A small image inpainting model, trained from scratch: 8.75M parameters, 36.0 epochs.
Rows from block 5 of a small image inpainting model, named by matrix and row number. Rows with one number belong to one channel. Each number is 128 + 24 x the weight over its row's rms, rounded and kept within 0 to 255. All counts start at 0. After the name is the row's rms in percent of the matrix's.
After each channel's rows are labels from the 100 images, of 14848, where the channel reaches its highest value: "responds to" is what is common among them. Only what is clearly more common there than usual is listed. The data: photos of plants and fungi (iNaturalist). In brackets: how many of the 100.
# convs0: first 3x3 conv (model.decb.0.0.convs.0.weight, 192x384x3x3, each kernel summed), inputs 0-76
# convs1: second 3x3 conv (model.decb.0.0.convs.1.weight, 192x192x3x3, transposed, each kernel summed), outputs 0-95

convs0.133 088 [125 164 119 118 139 160 119 115 133 114 123 143 141 124  74 125 107 112 150 136  94 148 127 108 159 134 127 131 126 123 112 113 132 153 135 100 132 137  73 130  89 143 141 104 110 126  95 152 117  80 140 138  84 133 152 119 112  76 141 108 103 133 143 129 111 114 125 128 137 123 126 128 126 100 117 127 108]
convs1.133 085 [139 113 136 106 142 122  97 128 143 124 117 133 171 126 187 105 120  89 123 152 135 145 144 127 168 101 101 142 171 132 143 153  96  96 152 149 145 128  88 120 120 161 133 164 176 124 115 149 116 105 150 131  87 110 148 124 194 177  85 122 106 163 109 158 102 161 129 144 133 102 157 114 166 112 119 148  91 121 150 133 135 137  96 125 122 114 143 138 127 144 149  64 135 135  98 131]
responds to: order Asterales (30); family: Asteraceae (28)

convs0.188 101 [127 117 134 124 133 140 120 143 119 131 128 146 136 138 127 141 116 129 153 139 155 165 123 126 146 156 119 118 136 141 116 132 133 119 146 125 119 127 109 154 118 143 131 146 107 123 109 131 139 137 106 133 146 139 155 149 121  83 101  76 115 128 136 150 142 122 142 133 136 134 134 151 113 129 122 158 128]
convs1.188 087 [107 102 100 117 118 161 114 144  98 128 114 127 119 123 105 123 108 167 148 122 143 113 153 150 128 131 163 116 105  90 130 147 137 111  83 145 152 129 112  70 121 127 135 161 104 153 137 118 168 103 142 168 141 143 119 119 169 154 120  71 149 169 156 127 105  84  99 103  77 120 152  86 149 109 137 138 114 147 151  92 156 152 104  88 154 155 114 144 153 133 124 169 111 116 155 108]
responds to: class Liliopsida (26)

convs0.139 103 [122 132 106 150 128 145 143 130 134 123 161 159 144 129 131 130 114 124 127 136 119 152 120 130 117 129 131 130 129 153 125  99 132 113 172 106 125 116  96 132 153 132 127 143 128 138 114 140 151 104 108 150 145 126 172 125 138 113 116  92  78 162 116 132 141 142 118 121 158 117 132 122 158 132 112 128 141]
convs1.139 086 [149 105  89 117 137 143 110 130 132  84 141 141 156 116 111  99 130 122 120 122 169 120 143 119 121 137 153 159 117 116 132 132 137 144 102 130 139 137  99  80 121 142 140 147 125 137 146 125 162 130 130 158 157 178 128  74 140 115 109 126 139 145 138 140  77  93 147 119  66 147 128 132 113 148 153 127 107 117 126  92 156 143 119  89 129 156 129 169 159 147 132 191 152 129 157 103]
responds to: class Liliopsida (26)

convs0.40 122 [119 128 164 146 118 124 125 126 119 150 150 142 138 133 154 108 110 124 124 129 128 141  97 140 125 129 125 118 139 137 121  77 124 123 148 135 116 116  93 135 104 138 130 172 142 113 111 116 141 110 117 109 181 137 132 148 109 105 140 112 100 140 150 115 148 133 105 133 158 137 121  98 118 134 120 134 164]
convs1.40 123 [138 118 107 118 122 134 111 140 140 157 127 113 155 105 117 136 134 153 116 137 143 116 131 153 100 121 178 114 115 121 119 105 137 117  94 135 147 110 109 113 160 124 121 115 149 174 125 127 149 123 141 146 155 174 130  80 149 117 135 113 137 169 170 127  80 108 145 113 111 148 108 109 131 135 146 125 117 145 147 112 156 124 130  82 141 142 137 120 150 173 106 145 121 149 127  85]
responds to: class Liliopsida (28)

convs0.131 088 [128 136 157 144 116 127 100 138 128 129 135 104 138 111 146 122 138 171 146 143 160 131 134 140 157  79 142 149 103 121 142 152 163 144 108 118  87 140 162 144 112 130 152 116 146 126 135 150 140 119 168 147 168 127 133 123 134 114  96 156 103 127 117 108 115 111 117 158 102 162 128 130 150 156 117 117 204]
convs1.131 088 [138 149 105 134  84 130 119 132 147 130 156 116 154 130 106 137 158 146  97 130 118 123 129 100 120 121 124 111 121  84 104 121 112 150 121 139 130  95 135 133 142 126 135 122 146 146 139 166  79 116 119 120 112 135  95 134 131 118 134 121 142 134 140 187 123 144 106 173 140 148 143 119 134 159  93 140 141 185  81  96 180 106 106 153  89 149 155 148 117 174 134 139 114 102 120  78]
responds to: class Liliopsida (25)

convs0.166 117 [103 103 144 102 142 140 143 129 133 131 155 119  98 129 122 157 110 156 127 117 133 127 130 147 122 125 118 119 114 145 132 126 168 128 128 159 125 139 123 122 127 130 100 124 137 100 127 116 124 124 146 132 131 140 142 110 126 133 129 111 152 132 121 137 137 132 148 139 134 107 149 108 145 150 120 118 135]
convs1.166 108 [108  96 103 139 171  92 149 139 162 115 130 130 140 120 164 125 170 113 122  92 107 133 125 141 143 134 143 116 131 161 120 129 131 138 111 137 133 115 123  91 101 117 120  93 129 135 144 132 148 107 189 116 109 149 133 134 155 109 150 143 145 109 178 121 127  87 167 171  97 183 138 124 144 123 168 140 116 112  93 141 105 138 111  96 158 157 135 141 141 139 146 162 130 127 154  91]
responds to: class Liliopsida (28)