{
  "residual_init": "zero_last",
  "optimizer": "muon",
  "lr": 0.0054,
  "adamw_weight_decay_other_params": 0.01
}
Rows from block 4, named by matrix and row number. Rows with one number belong to one channel. Each number is 500 + 25 x the weight over its row's rms, rounded and kept within 0 to 999. All counts start at 0. Numbers have three digits each. After the name is the row's rms in percent of the matrix's.
# convs0: first 3x3 conv (model.mid.1.convs.0.weight, 256x256x3x3), inputs 232-235, a 3x3 kernel for each
# convs1: second 3x3 conv (model.mid.1.convs.1.weight, 256x256x3x3, transposed), outputs 232-235, a 3x3 kernel for each
convs0.49 098:541516515515516539468493486487492502488488498511486504525506484507519503480509524509483489538529490525515481
convs1.49 097:508473461507527468477502497513487516515511469491523515458531487454461509506529485470496487433497442493506466
convs0.50 103:515480499543483482486476497503527449472484492505482438497515472513489531510566502508497488471509482508481534
convs1.50 110:521465501484510531467512483447473495506450492518490490513492526521488458509512516497496482549510522465491524
convs0.51 101:547527536519490511498479496487486477470473522458483528484498462477496477492474491499526527502494508508484493
convs1.51 090:480495458505455491463514532501483456489471447524480496490515525467510464499494522497474530493523505469568500
convs0.52 098:495483491537501501532502493518516500481482490467512538503477505483512521470460500490489502447510477478529509
convs1.52 100:528493496520493441561545479539520529484473500495527474523556492493477476527500521526490484529515472520526496
convs0.53 098:546508468482475436498528537485496471503508486460495478471489492522485456479497494512467511494526444488501484
convs1.53 098:475469489511514513510548546489511517511491466474524548505470490458494478502542535509524507495537506503517486
convs0.54 102:502459521522461543475498512459532539529526552496533519513536492520518487516540502502491473520464515500444479
convs1.54 087:501510522513526441511505457493521509510518530475507504490523504553547508509509522520525493481533490525531487
convs0.55 102:475500483518465479471477482516523528509519450511527462515507497523518502456451471506492526517493476493478481
convs1.55 101:512493501490420484511480507521474495544479513501481489479530470513510493559529500505477466501438450461495500
convs0.56 098:469488545501507476484522486484484481491475457502509500479503519471487503481513512493518483482519513520500492
convs1.56 089:498491494534516495526489522477535519486521496494520479507472482492519515441556495502506457461544491493531518
convs0.57 089:523474527500469517513477468508468472508475479501502497487491504471465529527515505481475519499491585510500563
convs1.57 106:474515470493532515472550516478449478553457520543529543521493489538491485532472483536475514471486525517445517
convs0.58 099:479520489487482440491500507466501475498472480479515488510466443465478514492520489505471503489481495512474492
convs1.58 083:478489545490561500499448470498499518478557505475536487489490504462507529522530524478532446472533502529475492
convs0.59 100:491475504486501522497491474544477528522520516498498493529485550470491503497509485447482533464474475473524486
convs1.59 100:493474511522448525522514532460440482518490486500533572490471522462487493485486476486514483471506492484530474
convs0.60 096:477506495493490546523516510475521504531506577514522495478469498494469483529491456479490501503509489517499494
convs1.60 099:469490497483515525490518518525475487474497524533499511513563457476463502473517462505497496469500449459493484
convs0.61 094:464517517497490521523516489496484479539525523508487517470431489509514496482472526472508494508532481504501516
convs1.61 110:485504492478503504540526489544535510510504480470494520425491489499497472500483465478514503452504462488546538
convs0.62 100:483511514474531502564520515495497496519523538498519484470525523521494507478490515518493491541487529528514492
convs1.62 101:528500494491502482460492515477485501512477498522496455532499519521494502504469501553498479575491461501509523
convs0.63 104:504478488464508492494511503526517481498456513455479481459484536498501510503521490532525481489480475491519447
convs1.63 105:478477512491486540506490500496517519472550498494525488481501507483494512487537495510488555509510507502528489
convs0.64 092:515476543483511496460448484493522501490532535507524542512492503509477511498505522523528478460452490500469477
convs1.64 080:496527474499468450488485471526540525542527505537473480477485476512500509527473500521508473464534466520513510
convs0.65 104:501541502503503508478511462504488495482473464502468512480495480480521546489510509468465497519530495486558523
convs1.65 104:535511486506533527504526546497486416506515469459498518522531480502521527510445482520491519519534521468523496
convs0.66 105:481527452505510458522467539470493534482471481491507505506501512502496463569501504508496477528520504559499499
convs1.66 108:486493516513490464507476497532522521479474500548505524484527483489517511449457479493510505459474450469510493
convs0.67 104:459523509491547507537521501490487469497474499521456520503516458479474540475485519470495500464491484522503486
convs1.67 107:510528494497513476504511489512532511496512477482527468520524526524504489490504471471543532509534516515518513
convs0.68 104:489485501473504510513504494475493506493508491490501511500534515486508443487557527511515478484485474505528480
convs1.68 105:490499488472527548546454475497528479516548483496499529520538515548462500509491493504525524494506475501469463
convs0.69 096:499496492515512510506566503501502477469512500502544490477480515473470458493481497494455473476474497512481481
convs1.69 076:520523504525515438502469517515513498504498493544502462513451437510458493522522510536525466473498494519518501
convs0.70 104:501531511561500445498503495485482509501494488521537517496497524471481509498485500506528482513468533479486510
convs1.70 104:545456496468495446496505540488470486520504496483498527479498510507531479470495492483467490493525473497493451
convs0.71 106:498507519477540531522515522486501522467454484492483532507504458453508526521497547523494506509501483477471478
convs1.71 106:518521572470481488507499492531461501529499510483495479503502445537523547483459530542447506510449476492479522
convs0.72 096:460468488500494487479515534499512537498531522561508490516465521467480485517496526520535491479507507508495488
convs1.72 105:473482486521536516525521485525527529531555499496555531492469464473509511524471486536571500482490515485509494
convs0.73 093:487469466466516466473510517479497532488490489487469527526524524488532471509487472494491500510532494498495469
convs1.73 089:512518502512534566506515450486493515526501526537529519497468492494447491463454484497540456453483493520503491
convs0.74 105:505496528556491455461525525520483514511552479527505484483499494470509551544488478488490484500499527571549497
convs1.74 112:499549464475449543531492532544506492526462502503486510547509489484500488537528542481514502505493488509471484
convs0.75 098:518533489487535507453507512495539504515524479488486483466490513493458494461479500503505479529527538483493537
convs1.75 086:515436490491466487516452491463508524521498539511499480513483512467472476452503492481512491474484558474514527
convs0.76 105:536507527482484461506473493511502479475457523490459479506518506513495511517531506511482491508491528458492477
convs1.76 085:527525507541493537503528522480486517462483483502523499523461549449493508502516535478526497471538517465492517
convs0.77 098:498538532471573554480487518511517495545536508496472473485490477531487500490510517483538502511503489500480474
convs1.77 098:482515546493498537485500508508511498522511487511499480505469485501505508460474467500442522509506499469511492
convs0.78 102:488536497529555534530508466534503476452449502474493458490507517503475525521479496506563519527499471524493499
convs1.78 086:504534474518475489467551506549509469453521495480468458492490504465501512488507542520516488465539495533527498
convs0.79 093:534532470463501503500512496501493497509502496469489475490473448567455468527534508517492463456490499514530492
convs1.79 094:556523529510451497473472489532570543516528497495503497489514496451476461507472458509489493539509526539490501
convs0.80 103:501469534489492447464526483477478506499487492500530503517503515494507511526533473481481520478507480494489492
convs1.80 093:537493530498514515493464504484517493483481489477440517484521536509492478491450483477485458495452491515515489
convs0.81 101:485455516479509473498487506514481493493506508507498515466518526496496522455497478520515489529514518486486503
convs1.81 088:517493491513492505441550519500480485523483497517471512494522471495516498470507502518492467470481514467520496
convs0.82 100:485489501526496521503508496517455476521497525503552519496517470508533487489490476498499533511505478492516492
convs1.82 095:501464504502489497503540481514543498511518509513455493562503485446511502517467493462493499472526482540542517